config = dict(
    train_examples=26041,
    noise_aug=0.01,
    n_mels=64,
    input='log_mel',
    decoder_norm='layernorm',
    decoder_norm_position='pre',
    decoder_positions='learned',
    residual_init='zero_last',
    muon_scale='match_rms_adamw',
    adamw_lr_other_params=0.0011,
    max_steps=9500,
    batch_size=128,
)
Rows from block 2 of the audio encoder of a small encoder-decoder audio transcriber, named by matrix and row number. Rows with one number belong to one channel. Each number is 500 + 50 x the weight over its row's rms, rounded and kept within 0 to 999. All counts start at 0. Numbers have three digits each.
After each channel's rows are labels from the 100 clips, of 14976, where the channel reaches its highest value: "loudest" is the band of the loudest frequency at the time of the peak; "strongest on" is what is common among them. Only what is clearly more common there than usual is listed. The data: short read English sentences (LibriTTS-R).
# convs1: first pointwise conv (encoder.blocks.2.convs.1.weight, 192x192x1), inputs 0-47
# convs3: second pointwise conv (encoder.blocks.2.convs.3.weight, 192x192x1, transposed), outputs 0-47

convs1.171:518484561502530495495506628492471597192453515524450471495533496485794466496508538473553400535484493477492507557502440341518511481487539525517491
convs3.171:490439569547446536525450500491460459315461483496484565543506388591579537513541464532506473623420517449502477546510501469506495538499503608543505
loudest: 250 to 500 Hz
strongest on: voice: female

convs1.158:518438645484471481415551605560522533468527450496445456495484469410528528507512384510460507470550478528599488441537473483470404539536581537320507
convs3.158:520540548464488538598482458543535514512413479501465488421546525510477490552504488491540369487587490499599600611467347534581506595470503488493527
loudest: 250 to 500 Hz
strongest on: voice: male

convs1.82:503422461574484487421496579464502535469516428584547579498449582498575511566339560560479454561459465475477460519504565446534491496518567446532490
convs3.82:510499549516496457373512606450479554449467496501495521580528495498456560492288490433490531508384509457505567481448515533506492502505474489549517
loudest: 2000 to 4000 Hz; 4000 to 8000 Hz
strongest on: voice: female

convs1.78:486599426490561522538526560503484528399464527459479444450380517481623489497521461598414383519385529559411482504427502495503469451547459456448533
convs3.78:497455500510461554428525459529553512481470402547475452451484557439695479524539428477617458461601540582504487549526514485478496467556430497406480
loudest: 4000 to 8000 Hz
strongest on: voice: female

convs1.162:463504547551588517461535471495480513479525579491438531514466460445499502498458511340559478464553525528494472558488571523476494498450548465516490
convs3.162:510534481529471509475541526487570425545618438460532577623585555475479489520468589511472457477484403443436534400597489479524539528467515551459513
loudest: 1000 to 2000 Hz; 500 to 1000 Hz
strongest on: voice: female

convs1.13:483535521469546523484529532500558513448482506470565490509538479531597514538460455475468536484446535427480498521530492392534542480497545526453424
convs3.13:535621534633532459545513600547635473509541487482443470465496461526453503503411524504442467488563543505436550536429476536474467533498487573476539
loudest: 250 to 500 Hz
strongest on: the word "what"

convs1.184:450444486518478485578544483464421487532534493431584529587540520485415492504409508528473548418476520467525426491472511516600485525454555493500412
convs3.184:475513566521407508473493569512477528533528471464431587359521538479515534466488529411474594469531529444519539483543492478515483496559451473523575
loudest: 500 to 1000 Hz
strongest on: voice: male

convs1.112:487507502621505402504546510494526425372492560501606504526531549620538514476483449483617325437491462506449470463485500477539497528430510508527406
convs3.112:498418540494538483454503403547478518554469420478544490547501506520333571508561490525598583511534515473465575513391542556485514507545510420494451
loudest: 250 to 500 Hz
strongest on: voice: male

convs1.118:516433524425528534430450602492512483597523452517437438577497550370674541479499520503481443503514511420493507516513521451494484464529475396529529
convs3.118:475441546436486484527567557474493486500550604487452536585494480507562477493511502508455492542519504534538461504549496295471500499451496612500505
loudest: 500 to 1000 Hz; 250 to 500 Hz
strongest on: voice: male

convs1.121:515563475495452559530564551482494409501561506521507512480453522463431489487513511569514457566474504529571469498464479622496494444457391447478539
convs3.121:497504522599467501472559475481446462558490575517422513526573466512524466515493527540574490460569520496461551532499549581417474532470556534503472
loudest: 250 to 500 Hz
strongest on: voice: male

convs1.76:478517457369561503462575514481498531479456445455609582493445558495516579489423460522479484492505499482473497461442367467530530457418490519561552
convs3.76:603564541446495543422538425514464516479498542541512506572540498585490465520624463515516551527502418578422581542484459491546490420522484458406477
loudest: 500 to 1000 Hz
strongest on: voice: female

convs1.183:471504533652513594513512479498462582481515569364469605453431463411486568495481590505374503513582489553468518472518569594427490484484559496517526
convs3.183:519507431583463549482526460522448527470499558429447464545439485602521444545449404530508504462538512537488480640502433542468442538623499484395536
loudest: 2000 to 4000 Hz
strongest on: voice: female

convs1.132:458518540515466502610431390541425469406560518494570455446504491531481455531544540603442421465378433500518399548504476533561426556498397533442493
convs3.132:492586439588543526391523401603486393384500422505457566455480418559550527497470497563443456500521447520565506557476523483478533501491583566501439
loudest: 250 to 500 Hz
strongest on: voice: female

convs1.151:470502549470577530538534485499478464460400490509580466487350515515558521441356526516501533521461508460494429533501484440434500441466534492521403
convs3.151:523469474478488495477533506541520454473507477486553430416553517570471471435448631492395482509561584472525407473475506491560549437583537566561549
loudest: 500 to 1000 Hz
strongest on: voice: female

convs1.141:520442523536477449511434557546563503410433501515434509512507473469573494503448409492538441479515515514460463523488526509422579592587506430483533
convs3.141:442538617555524464449495533544484406541483390503541584571479499509508542559568537469474512481455466514491490468500566445430500508559552499540458
loudest: 500 to 1000 Hz; 250 to 500 Hz
strongest on: voice: female

convs1.157:514448560573599478463578642547507564450461551535515443541414643569550474504555485468501516573602541535531520477548484502379492507509563517476524
convs3.157:533559441479516607473440497552465473444405525415497478387496546476706511519578420509596506447543506484451475548539455457508477506559486511472508
loudest: 4000 to 8000 Hz; 2000 to 4000 Hz
strongest on: voice: female

convs1.95:423482471525530527437458479538478453468585527549444414536446534529533513562557438587556519459417527462517527467563546492382538492547474566557500
convs3.95:487555478583458449553496456460504469497542579452507496480447495456563595507490500536443506499572496493471588574456546509502489520486426516472519
loudest: 4000 to 8000 Hz
strongest on: voice: female

convs1.185:422547543587429518585421476591493452473472514437536461528512484472471463480497591523478543432476498477449525528586552530538560395528431459551484
convs3.185:471601432481584519510487502584522456534555467631440492452503457525559461494563491437525454532476505443524478495434523423540510335482443509463420
loudest: 250 to 500 Hz
strongest on: voice: male

convs1.25:528473402442538480512515544585469475481446435491435538473539484661450487560385551483501567550424434554453620492529417566543571516571591497527516
convs3.25:522418499553464527507489477393547484498461573578479490468536513599588494497565561522498505526419544466513563472504503532444435494526470514539530
loudest: 250 to 500 Hz
strongest on: the word "to"

convs1.38:449440449463467592483588536469517485527539402389535525486480451455465443523545518515511491429458515511478573478527540502518567440492442611407445
convs3.38:518522538470652491476525374473565508505507373555492581565550438511501502523532484537503517383528474427574467557518515578467590421432519510560470
loudest: 2000 to 4000 Hz; 4000 to 8000 Hz
strongest on: voice: male

convs1.153:538573449593510463497528500539518421515524491465595502490465484603534426422529450465384407524524525525509503501607509493522514576512475472510537
convs3.153:484459494512505588384483475513444503498419446481524458460480421474491406508502539558525476513454462585441500424446539517532568531488446524431486
loudest: 250 to 500 Hz
strongest on: voice: female; the word "it"; the word "is"

convs1.71:500456483486511435475503434440503550507401448518541551526438520517496634478497516511522469463530482520436369546445446509509471578466502545440495
convs3.71:517458476573459594517544534539481479506501501532487557426511512492576442496474516495482476646452483518489529516418454482542535594526491431347397
loudest: 2000 to 4000 Hz
strongest on: voice: female

convs1.75:460531515538499446492502459557497542463477478507496476545543449491522542514561370488438493482432552539479549536526452486529589485505549472554507
convs3.75:514394612403547517429571527506506543483439490495530422538454505524466363528564501512582555481541517421497529484420504441527509545534531480565509
loudest: 250 to 500 Hz
strongest on: voice: female

convs1.191:559537511533516526499468454553469476542450553483504566477559409595482544483509321498458506502458511491414446495480471500550410544520503511420479
convs3.191:504520413418500459450526497553544503527479546457485517483463478546513565440410526432543486462486474456530490525506442567439510466483614440517537
loudest: 500 to 1000 Hz; 250 to 500 Hz
strongest on: voice: male

convs1.65:532582466493358511552458369503491553481435445390549527500455458505517508537496556519445471425635494532467430505504501486468527569466419467472478
convs3.65:542511527556541552518555499473400470500481535417476487552580519425487463516485421535421596394575518478502418505549481601427518531536463474416521
loudest: 2000 to 4000 Hz
strongest on: voice: male

convs1.104:555560477568463341551496563488509527504470464447549491439466496574549501485470483535483569536528512535486556595321505491473519514512477542494459
convs3.104:474496482469430470482489462502486466476526403490518481522529491470484502452495442561376462439515480587455584445568447482519507470426494438545532
loudest: 250 to 500 Hz
strongest on: voice: female

convs1.110:431525439508457488541533541467393495433453435529394530453461457461510443532469485570448494481503435459488502486415476513494470476561467524500489
convs3.110:535484521484462565476415495378612547540521418525462523444510483485488491474569509511580486420523522466506524442553607548532432566544490558458406
loudest: 4000 to 8000 Hz
strongest on: the word "was"

convs1.98:478450496471601569473529581497500604421478475520503414530509481469590550516491459415517444464504553525501407515486494559529527496456545416578480
convs3.98:452457451490532451561602435503433394539481512483504523473519507468577424511478516468462402401458513510409455540604397506470439443483512576449484
loudest: 2000 to 4000 Hz; 4000 to 8000 Hz
strongest on: voice: female

convs1.40:507546468442467513507522495550230525479522558561473417549527495468507532493343475480389581412424502476549455457413426449492457597481517437493526
convs3.40:498465530430472616582458511515491520560534447487490474580504535465402459442572538479426489479458524465405535481512515392507478489430489512469470
loudest: 500 to 1000 Hz
strongest on: voice: female

convs1.36:431520565409449449509504512486473484419549576556458534506497460461592486493476582576493471451433476559485584517489440440467551420474440545489483
convs3.36:476596562493493450487455589613543544463411460565564424501489491573452467493431578560526505599475529476490421467393490509555496493374527508600522
loudest: 4000 to 8000 Hz
strongest on: voice: female

convs1.174:517557503549494447557540546513599500504478495433431585540532502471564502534523509525507434527477452465489461488553526468512535527514460511545435
convs3.174:439458459494494498478524540471491483529459569500487495421429474468583499487524431540530536464366590488516522519515611451531449553480516536446453
loudest: 2000 to 4000 Hz
strongest on: the word "she"

convs1.14:533463572495599463531466570491518463510515478493575431503542430419510526584547394487473460439417511506567421517576506522516519522547468529566473
convs3.14:547515435397655556451465512517430495532577592546441397580473491483510500483485575535480475483472488474393483492451546542553431362467414494507463
loudest: 250 to 500 Hz
strongest on: voice: female

convs1.34:489433510498556510507523544514234470454564485553470457497505504469461415533483475445536493408508464510545442531499610500472474419540537521521499
convs3.34:521480555496541538511506511553519538517519485486488518472495475435550539489448459565417492457458480458413545608531517510505471439519447556463510
loudest: 4000 to 8000 Hz
strongest on: voice: female

convs1.165:528532519520548504514572490423401595503539445548412505474518472527540498564456529505463569532495509534389511429506492438514583412543550486432394
convs3.165:439489474555487533455500402542533597481489457462487451426526536507502565518505477481567434462526465558568518491427520504570388541472482471499541
loudest: 2000 to 4000 Hz
strongest on: the word "to"

convs1.17:472522517515638495478522534487512547487430542507550499441453496592500531453528465461410446487578502545480471462474481444422359504427450512478513
convs3.17:544480438570563487536516451536508594553475452482442552486557489458471512433518484589482523557589489464441468462543465520476536456545487436604465
loudest: 2000 to 4000 Hz
strongest on: voice: male

convs1.178:583516483529469427412482500421495467545510486488529506445472469511507587513504389333484536474499428558475601576552499448545571560575345472450476
convs3.178:582355407447582452528521503508506472475540519531463458541590565479484493519506537484485462552494551533521503495525394545512646458477579425533480
loudest: 250 to 500 Hz
strongest on: voice: female