{"model": "encoder-decoder audio transcriber", "dataset": "short read English sentences (LibriTTS-R)", "train_examples": 26041, "gain_aug_db": 6, "noise_aug": 0.01, "n_mels": 64, "hop_length": 160, "input": "log_mel", "spec_augment": true, "win_length": 400, "tokenizer": "char", "vocab_size": 32, "encoder_arch": "quartznet", "encoder_norm": "batchnorm", "encoder_activation": "relu", "encoder_depths": [4, 9, 4], "encoder_kernel_size": 9, "encoder_stem": "single", "encoder_widths": [192, 192, 192], "fusion": "cross_attention", "decoder_width": 256, "decoder_layers": 8, "decoder_norm": "layernorm", "decoder_norm_position": "pre", "decoder_activation": "gelu", "decoder_mlp_ratio": 6, "decoder_head_dim": 32, "decoder_fused_qkv": true, "decoder_bias": "all", "decoder_qk_norm": false, "decoder_layer_scale_init": 1.0, "decoder_parallel_block": true, "decoder_inner_norm": false, "decoder_positions": "learned", "decoder_cross_attention_every": 1, "decoder_tie_embeddings": false, "init": "torch_default", "residual_init": "zero_last", "optimizer": "muon", "muon_scale": "match_rms_adamw", "lr": 0.0022, "momentum": 0.85, "nesterov": false, "orthogonalizer": "newton_schulz_5", "adamw_lr_other_params": 0.0011, "grad_clip": 0.5, "steps": 9500, "batch_size": 128, "epochs": 46.7, "lr_schedule": "cosine", "final_lr_fraction": 0.1, "warmup_steps": 280, "weight_decay": 0.09, "adamw_weight_decay_other_params": 0}
Rows from block 4 of the audio encoder of a small encoder-decoder audio transcriber, named by matrix and row number. Rows with one number belong to one channel. Each number is 128 + 32 x the weight over its row's rms, rounded and kept within 0 to 255. All counts start at 0. Numbers have three digits each.
After each channel's rows are labels from the 100 clips, of 14976, where the channel reaches its highest value: "strongest on" is what is common among them. Only what is clearly more common there than usual is listed. The data: short read English sentences (LibriTTS-R).
# convs1: first pointwise conv (encoder.blocks.4.convs.1.weight, 192x192x1), inputs 96-191
# convs3: second pointwise conv (encoder.blocks.4.convs.3.weight, 192x192x1, transposed), outputs 96-191

convs1.97:099159097155123158125160064106164124123121104155123182112168094147150051141103170068084121120188095150138155120141148052185122127176099096159152140112102146205144135133129203157140115127053113133120038212128140114163172099139132117137129188093126115102107117122140151089118110160073113174
convs3.97:168110136081142110108164151149107132127103103120130168184130111124105148136125109155108138104120075124137077120154073083107139128077142124139137154079137117154105152121127051106111149056094125109117188148177144077073147078145095118092135191163130126088199134134147102110146136156137113110
strongest on: voice: female; the word "it"; the word "is"

convs1.125:122163150118088129103145153201205193113145153142120238119155149124176097071118098119130121139112162076091103095136105132116121126181160107142101146149171151111094145132143170085102113143076105137141111125126130125170197119153094125111128129094127158169134161116096130123078138135111156125
convs3.125:186218112177153088101084106124123104195190078121133156098148138120122140156125158138128100109127166061107106126162142114147194149164101143083110091155113098117138165144154155086179096155108103135108096153150160169147108149167123181152126146144147160110145138088063147136102107150111108146
strongest on: voice: male

convs1.10:179183139133105145164108109138116122100126149119169121187069050166129158143131123073101103143140132112131196128169199127149136129129143102136190126119147136101155148075091118098134131182122137178204137125122197148077119110151138103129158152120093142109092038095112131120091153165061142088
convs3.10:128145155154133109105157121124127108146093151123178142132148142112129091136143183095094165148101178120117099120086119077127104133176145179098089111157124170114110207154153167077165188163167146110065113115118161133114103186158072125166127120143138123120127134081111087139079198164108127210
strongest on: voice: female

convs1.147:096125100122179097127142095151129079143151122122164100082119025150140134148148178126138139099148123111134171143137113165176134154098124110122133103058156184128098130166168063189171131167104128151139097112111135129080109180149116153122090113116144116170170139143157112130097157097107093114
convs3.147:173132101121131105129143143136122203081125112100097108117113127138047100154081117140147100131099195150118120123139156104205125102124182154059098094102079136179084136090133115170168138149144141162115134171145146125124133122142153067146138124202111218071115123100080120137140165110163136154
strongest on: voice: female

convs1.123:087156129111142109120158096138127154223075154143151050136143089103156147127117158113102154119157070137105128137115113107106128121089179108148255108136107177105121123045117148156153117106092125128108131148114124096126134149110143117126135131073156152082132089178075160126053163076120079109
convs3.123:097106113113091176112174142150152191115113131117140115187092119103164108117160151080116163086153146137104096146125128148151103143127115117150144166149163133155091115100093128112088150167068166109151095118140108129117123108083128071132139095075125120124126087143117107081063142089163124130
strongest on: voice: female

convs1.100:127112086130172167095081154128110131133097155131079103149116116130063125094067072132136106161073177160154161194140128154124183107096107084132178121115167152084132148108151184151041110160124139144138121147091145127141164151064117072118104148115114041156170101154092168078160112162117131173
convs3.100:176141157164128156138184090107106121090135158138167134206077155110139086138108128122163104119157141129138155103110077108111087141118163187144132141180152093168167130141175184144113081150138193130058158090123179112186134191103165134137096104131101050137117088171071113181153029108155102133
strongest on: voice: female

convs1.128:126110082146128085077093086160231166114149102102160129155159179113162144124181100143160131137173166131123128147190134135167165115147143137083061150145150068077112158085146129142163148134091124145144134164135149103132121149179109120148128125115113126095132117148187150139047114136112121066
convs3.128:084203124125107136115133092135129054157126125148106107197076122167100108146098121162110114138136175160090107102142116150073108145118158146117108147095137201120128085135172137086149120191231035114122148137117113132080154147145176116152153147123152074104135083149093126112073081082133188148
strongest on: voice: female

convs1.107:105162136107079104119137130082083144118133122102100153103106140129159147108176187122120129130153178110129117079167151242112138168162117177152113135129198141102093132126058157103176166136163080138129115098148096161100121121122138134120128144156083164097109163081130191060136099096132075115
convs3.107:137133119110071057087140154158137126148152094066142093128115126164159129109121097133085109118142150140096143159083108135120151118115099144129100162146053199191123131155081124138091132166178129118137053140125073120096131203112079166163073166133134137154082179147159109158116098086165141114
strongest on: voice: female

convs1.76:132110107129146102104130140167170110155128149082106097159123096078087131062079103157166173129133126147103113136089126149150133166035106105143154153050149177064198093176149137148160090085119166156088152192151117128108155197088146120151131128145111103167154103091117144116099149116094103105
convs3.76:168116159108091105111069151134104122100116099158114146105102165138118180175125050130119122104142103131135101105152091199126129120124135196068136158107158154158093130164078135170129128135110072153144120127146098086089118175190135214124094086189144114092156154116083111119127127161089159179
strongest on: voice: female

convs1.17:186172170094119174140120126127152089142172110192137140158123110150148104106088161103148136106144115128063149044143187151107096116143154145122155110091135140124147147131126152133126150168124120143131143130119166162137141097135141123136120179048138142002094162078105106110166145152145177144
convs3.17:094177112109153094175160199131151071125080121160141151114065133153073136140082141114088122193092065098083108151124164136104107135102141098140076128097158117101103102096119137136149103066157109079151152113158095221119194166174094066138112169183111148098109094101163082105193134159159124175
strongest on: voice: male

convs1.186:126080086145137148163108090149171114166117092129069119076132111090114175078141131084109102087074145142120177181118127080153163127077109193134147156071123091185148088126032193107154134164159153147142106137124129155097130090158155142172096144122130088064127124099150145106124131131158123192
convs3.186:168139123130132116051111126172127134121076179113176146095188173164152143151145124133160133078094131131186124120074102145146130084123125092156138145132129166173114188131139110097113169131146082139135165052128124133152137093115183105064208137151146102131147111116121055113126087145101174118
strongest on: voice: male

convs1.173:145140131190148108131181120132119110037084184133110099135096126142183121161134152123059090160104155119081141132135125170167090101126107140124121167049193134138130111099136171082129167125156064156140142137106148147101106115168180172158135146166174162114091106059140165078162159084104086140
convs3.173:116135077133169112159172121175103123149112125128080128176141165203083181114106183130106129092142117096075056080123175132172117113153126157178105151085080103128151115170098147096069122127134128110186130092141127118049101141158196118064131076146077121096153068164089156140074151131123146144
strongest on: voice: female

convs1.190:148137175178117117132150130117097121118138139173143109148154116109103136114102099131077115095189091147100152187083163086157159184172179147168080115181158122128153081102085140099097101075157059154137131125168185092174199142091172108101103126142103169090124129082198150115161154102110087125
convs3.190:081090087108150126153118203108106142183094091144153169146159070150083124189074090126117115111182140111118137145189141084084161116092143101128081127180061148121147149095109165078151127143202162123137173144126090148114150127193126112149149077091102099122142139159143072166123141146120146170
strongest on: voice: male

convs1.92:124067160154152137076116146086133153089079111126140141087119151113127085079117144152141111111152123087130140040069128099079143117167112102107114091135109134097085147110166106124103090134103126094156057091085131179122178109110076142147129091147146164121121101140097161079079231146175132159
convs3.92:143114136167151125137139134129132100109103129155146138149179125154170134123191107110108126134145162123141100131099003136148121120175158113119094125109054120083138104137112141136105149153150107089114106107085076148129132183180177139165113171143162058173142067050173093054126130119144206124
strongest on: voice: male

convs1.33:100128151160136085088125110091181111111142144096105109101152124099153138119167132100157050091162128157146136127101082110171107118153158100121111183059037136167172182170086143102200107105134236140097167108141107127117107130098108122128135118097158134139138085121134162152138106109149107158
convs3.33:109123116104154155145085118152070142086174130114151109126150166123101140131122127176081145161100148118173124117114105086138146140167199060114149105064137159180175107160149128119110100056109144086133152162121229088109083095133127140099111081162135062139127106102062105116152112134133133115
strongest on: voice: male

convs1.126:101108204118161171163189134176167059146124127119162103119127172141155175108127156136135104131054118159124154162150154156145099139148108121110128158155153126107150164121091103106150157105171123148094147122090120126105096124117118121105131126068133125101109125168247121060165100165120091088
convs3.126:098179153150080123169138124119080168161120165159100124166120197113139103094148134079155139155181103105110074164121080105166155136108134153073140163092135158166112149061127157124057115149106135160158143164140156181081120154197154130110085115080105171127142094103157163136077104087132126179
strongest on: voice: male

convs1.16:118080151167096161151103109141175105128072129164129112160166119119135120127134138127198131102097115168152094095122140165183104158121166105151126085126190200124160144116140103152113121196095100105134192143136146136152145131157154119151140146110162188089159092189124179104102148071126088090
convs3.16:173158084111103124137148177095157111136083117093132153115096166150097160116117128141166063095122142112115167169125127161173129133147157124133100139118191171103143159139118165145118070061186151117136175126076119107140045180106092110103129131159113153105156136119109148083078148158098100157
strongest on: voice: male

convs1.115:160166153163113158090122140141145178192161134128123149117123153119160095134089146097177145086076079118166097127143057089101186159071190156141189130151099127144124148157121151174172102155149053110180138080113065131099151090117158152092091121095076117121159150218170088046146130133118094139
convs3.115:149181195154132183121115159138165108131175139144123098141090145104162156154198154161092142120122160113139153112094046109131196119119112087098046127136112060113205157128201106209093110087119152160129131063040196123093165154155117102137131149064111125166153170142095133102174147164157099118
strongest on: voice: female

convs1.167:100160128134156103098208194111136145143169125136119138081050120109101098139101128113096112201110175132111152041170142155190105083130084121105153120125156121159087114162103118192162116120207140123132156167084082120140106181133109127156154108114101156207195158070119106109155195117110129134
convs3.167:150204151078159115186155080157152073124083216122144130148117116134162104145115160131099127131144155097156149164108136100161138139109081123110190179098060111103129137105179212104095135156143118202112087109111169178162105137076093135121085136116112082153108115148157165118113109162016135135
strongest on: voice: male

convs1.143:117053162176056088136173048160156129145134104148083108098156125142134133176153095073184113093097087170090184098133140120151144101137082089129120085213120171116122153150077079113122186136160112056114080136079144125160153098145107142142166175131147057155153112187162127101088151133132094133
convs3.143:121163149174157039144112159107090064106136107117146107164153049094156139096157129162154148131143083151132115112141106150138153145103106105149076182056108107153190127140080149136121188071158158117071132121117123102120165176079105168147241118110112096179141068109125121105170189140100156123
strongest on: voice: male

convs1.189:098156115109145168107153138135156126176142130119112128139114140131156104135064096126142078093154183158117126044105146107076174117139092093152132172127110196080109111159135129111132089179073105097213093119107077166103133167129120143101136083131185098117113104151127176130116090087081072151
convs3.189:113091170175092123156113137051133099168096083150118089118132167060170140145114143064124156156171098142094150193121136167138103157117173136209078039153145152181208140102146151147094109075121081134099122123127089107104146110129149125176094142125151126178193095109165142154139160117105124112
strongest on: voice: male

convs1.9:117181154168156118095174152145114113115102132114179173151059093088188095202116092047120151128187113122130090116117135147107074153141160171149092110109151131143094110070101136132143179164146119161139154142078162148145154134130114139128104149080125141179125098090126113147155121127112174173
convs3.9:092140110106109222188123123143138179153144105166166151115092174152093133099140092120103099119112179059146152081102078075157108161103135129148110104086085185090179147089140090121150077114100086125149209117121116095130147106141093141128161121078153106171137145155110107106098160110115097154
strongest on: voice: male

convs1.3:092103111107104132118108092040164141086170158107144127092125103092145144149110061123178135167074129124115134149161111110055123121164123109133066088135171169188075147171170107150109117093072035112100058143134130093131141119194143183131153120122064126116118092161127168081135135104197153113
convs3.3:157145108190122110088112180139146139163169139175157146136115047156056217147139153092145127146146094135141141165191154126151151088125125111108165082123094133167135103084112075119109106055139154133111161123106138093132059089110147144071131144149109131135070101159070084136110108167080120161
strongest on: voice: female

convs1.182:173131105175159157109181101095118085118168145189142190106122078122100182153171138138120182119144087141112130100129109143106104117158104114136114134154152114157133143120168127098169092068106130095120132164132124139135126159143179188141097125088082122109132152151163098102086089130091142101
convs3.182:092131134145147102177142126131124128144097167133171160144116122148125169108130097091089130142076063112128107065104164111081131140112151115136126211147160075128116156176113102092096100145110172051145059163137102049208133140089122098175096083121164177143080123114179099140138123111125125142
strongest on: voice: male

convs1.85:129107086146119157147087156098135121129178118107132143095150166130147129102155112113104141120123166139078151102079180094113149141127156112120122122155119148119127134121144107180145127157082187163102216080122149140102124135167155143106103083093118124125128118130137145171129111115145135096
convs3.85:115123097093111154158148127136123134146215099146158106105132156162210090188153117112110142127116110114108142175162103123117151154170125119117188098127154184149145144096126200140093123128154118117138130178129156128086099200140127120156137145151117162124148079225138179125113096154145124042
strongest on: voice: female

convs1.63:098146137145128139129139104136135159091143147101085195154167086212109114172094092125201110126154084096134124088159063136135146169138179183119178089105137188168155136159143170182137146114150125107129173141138171149109207103082097139125147121174102135178129133115116152142092113145164151166
convs3.63:081091150103185090150139136150092102137106142107161093170168069178190048122100149135154149148128091090125132100142119163127146132134075053100146178085159088118156110148092116142046116120144132154186136063125153136115169157063135130116171135118137066161110105157161110168153125149119159131
strongest on: voice: male

convs1.94:155130131144113121086060110107149171115148162083085165145154123146143077141134139137154139145170140095110170103128145126140123146138112086121142143119149110098145101131122152127224140136091141159144167126107083129133111081127166119155192130190120128107129125093145139189088142120177084127
convs3.94:111099142111144151139123163152141100178134106141133159195130147053165158109118136115083116137129139105070083109114164182125151143102144089107128120184116142147123126086146181106132167126114186131129130110029108155129115093150176069145177173132108128158179100183145136135127122141129132120
strongest on: voice: female; the word "not"

convs1.51:126153114134143100126098094140079139125132116132116191082157089103151140126102131140110102123108112141135150145171128091115149113115201122156119135103165089196145065119161179121139134108061094162137085165090125185144117139106184161143104133151128142187115091138123100077169154119113130076
convs3.51:106143143125134167137166141123107159078130157104146183135126120093152112130144109162109142116076093134102115102150120115157090142138087114077143180139106108153126095116106135071166097152186139198129118159104158109137101130170099109140121203094162147062090159165156072121142156151121155096
strongest on: voice: male

convs1.108:063106126065094175146082123126107153126116174098077126114138125106087137127139117106107148173129169103100129110102144121108148137058160112097122119164112085120143159072091059123066097115148081096095169107182147134134109104188104143149137165132125115137122151096124163142109055149178140090
convs3.108:172129101150101143107092128140174150133172116162149135155095168119137087145103143108158115072096087130165129121149144172141170171121074181136141160186149137145125068139107113094119150189114157181114098077159163219096161112136158101126134181086074140066102090094119104094110173108138090117
strongest on: voice: female

convs1.24:095118075101198093117128120105182082147084164100144090126159122156163135146144100174087163151127112141158071149115185114164132122116182078189163089096156144080119154178109053151190128161113132169081053110114128150128100144136143171181149094181116169111122126083110151120114132180147162144
convs3.24:181060141083178106146164130125162121150119112104155128132126119091168118116115153139151110122136083114140150062129084096155147089134100113134106153109153124138132175132152127134172140078151111105180110093116146049149180083188115130092151120145084041114113109125166094169155106075108149070
strongest on: voice: female

convs1.78:134116088163113136103098164111102093181133141096140077119112102146145135108090138133124149131168173101115085105143004098104091087174094133127177174027145153124148144109141138111122160139100188173080083062157139182120169108126116138145195122128120104137135139128109140144100142126122127122
convs3.78:156072131061103099151152198084097224125124111117113091118077170142133097103173167100111134135110127101122073107112147071086183102113132144089125114103112063118190102112167124127127120072134132091074141122124094165122136069119131111119180125158127126142134123159103144121158133086101137120
strongest on: voice: female; the word "i"

convs1.155:153115144055157116147110183133111116135128039134119116139164126131183156102132070166141115129118142140137092152120191179106125150156171113135135133132175093106112119101094104109148102142150165123148149133126118115164075106082194179149078140167092119114095154159143134122122133140103141137
convs3.155:133078156091073123166146112089151109077152127108160109095116174102172131101141102187091124123106091118093121132177093152136161184117115083100198139123120108175067172178110132075125106176145124112099140137123131114136101188127191169081172118170106155183137126093133095172182093100087107122
strongest on: voice: female

convs1.172:125118152099105119159123132122122080125073152098173155137165133133107144134178107075112145114198126162122155108134131104132152131170158123125109103090103186187089117176164124149105158118102083132163114130120083172090155098104170107107079092150083156203125147137110114151074093120137128104
convs3.172:169153205101125133103111138132188149118178167115168128112134182186124132126085124123133172092120090125166145135168095124125140077092065184105137180134175135156158091092087139149130130130170128209106104135156138122102158114100145150125153146150163117131101157092145133093129156105139079132
strongest on: voice: male

convs1.161:140128142115088162146087112104145137140097097071184124161116124099159136134140168118132127049099176093103137073109115156133147124071116141121141069080175171028146147111127102173161220099137129132188095097144143161128120099112102164160089037158160116119095137130159165065116141124137148134
convs3.161:191160145084096123065131066085057112167140098101165202162134076074121068109116144139195116145140037112140208121118168148105105102086159153127145095132137128105056128123135143177178117120094132127114168157144134081160111088114142131087188189145125121112137135150195127132196140137126151130
strongest on: voice: male

convs1.44:133089118168078148099164158063171135140109102169123144129119123152176178072162125087126199083088153090144146095140094116101102102122115143121128160144165089165104167133124097091187063080060105158169110149118136178110161126061128192156161118124125107104093104119114124079111150164165049135
convs3.44:135134151145095097112126168143129106087153139133095090115091115031110141090117121088107109135102122095159138119092140080061138121110127151145119143177128166149119168149139141148169105097083114105105108167077092134102131094152134104129130136088094110169105135138101192191109122208069109124
strongest on: voice: male

convs1.114:112227177133137129111163119092107174114148172103126141130119145222120104151106119138101145197060144182117067101139180102144078109155095150169113135074139141138124114107115107116140125071184147123108091126112090095164195131141103116101176157138131098152083164122129152117101188096094108101
convs3.114:172131143186130067142135112116111087080178116102061158115209088126140142121150135122143124104160120116097150129096077139188126164142141143181176159134155155129075064074115141123148120133119057106142155162113147145084115035163107183152183140143132178125134065116115144138138121104084104109
strongest on: voice: male

convs1.27:136130137125168117139123184152156104114181099155062108144165115167140157136116123142077110171151130135125129094145148154156164077130144126100114109153129107118207133093132093141146049113109093173141146113090109097093101171111138119151205123113132120119130173108167166152107143108162135096
convs3.27:113093163128126127138115107163141182121095151178193076128063131098103149099086059139148104118157149149078131074109116170156167156078164110199166121116150123073175137149138072163151060146134050146173117120097126129115145133102114177160107139189087142159084163148155208154156090154097145173
strongest on: voice: female

convs1.166:080106108112111061113094132111164136094150146168147089129088209087170169174168128099096089093143159091112139162152138176106141139167135126103122102143038114122128167168119159099186137185132152173142148166137128123078104127138171082159187119149158114133103101095114046144168153171150119155
convs3.166:200132140104084127128092176111133139124181109099133136136150141105086160151126083108071124137086075125137121105153176152117140147192064082135135117108116091115147128132061072148125121134116068115110160109143089145148115072102105102131104107098095199070132067119112121115140158091151107136
strongest on: voice: male

convs1.36:155164163177160153129100123161069129145108133171150100141181152141094093092098152199128148171107120128184143184132105120102147146170155200095091075188081157130169113150171118177101144167085114118121157137072162118132086146136112150132181158117157102118128108118010141176110103185138145111
convs3.36:104175092145148129137179123125170081091144109128154154136132074184145097146205147077137124111129130141081136140156111128126207108095097152117077157114154086102107129160126107181079141085192147141145156161121184125089152082154123142133059112107093111145103128112089206108140142151120108142
strongest on: voice: female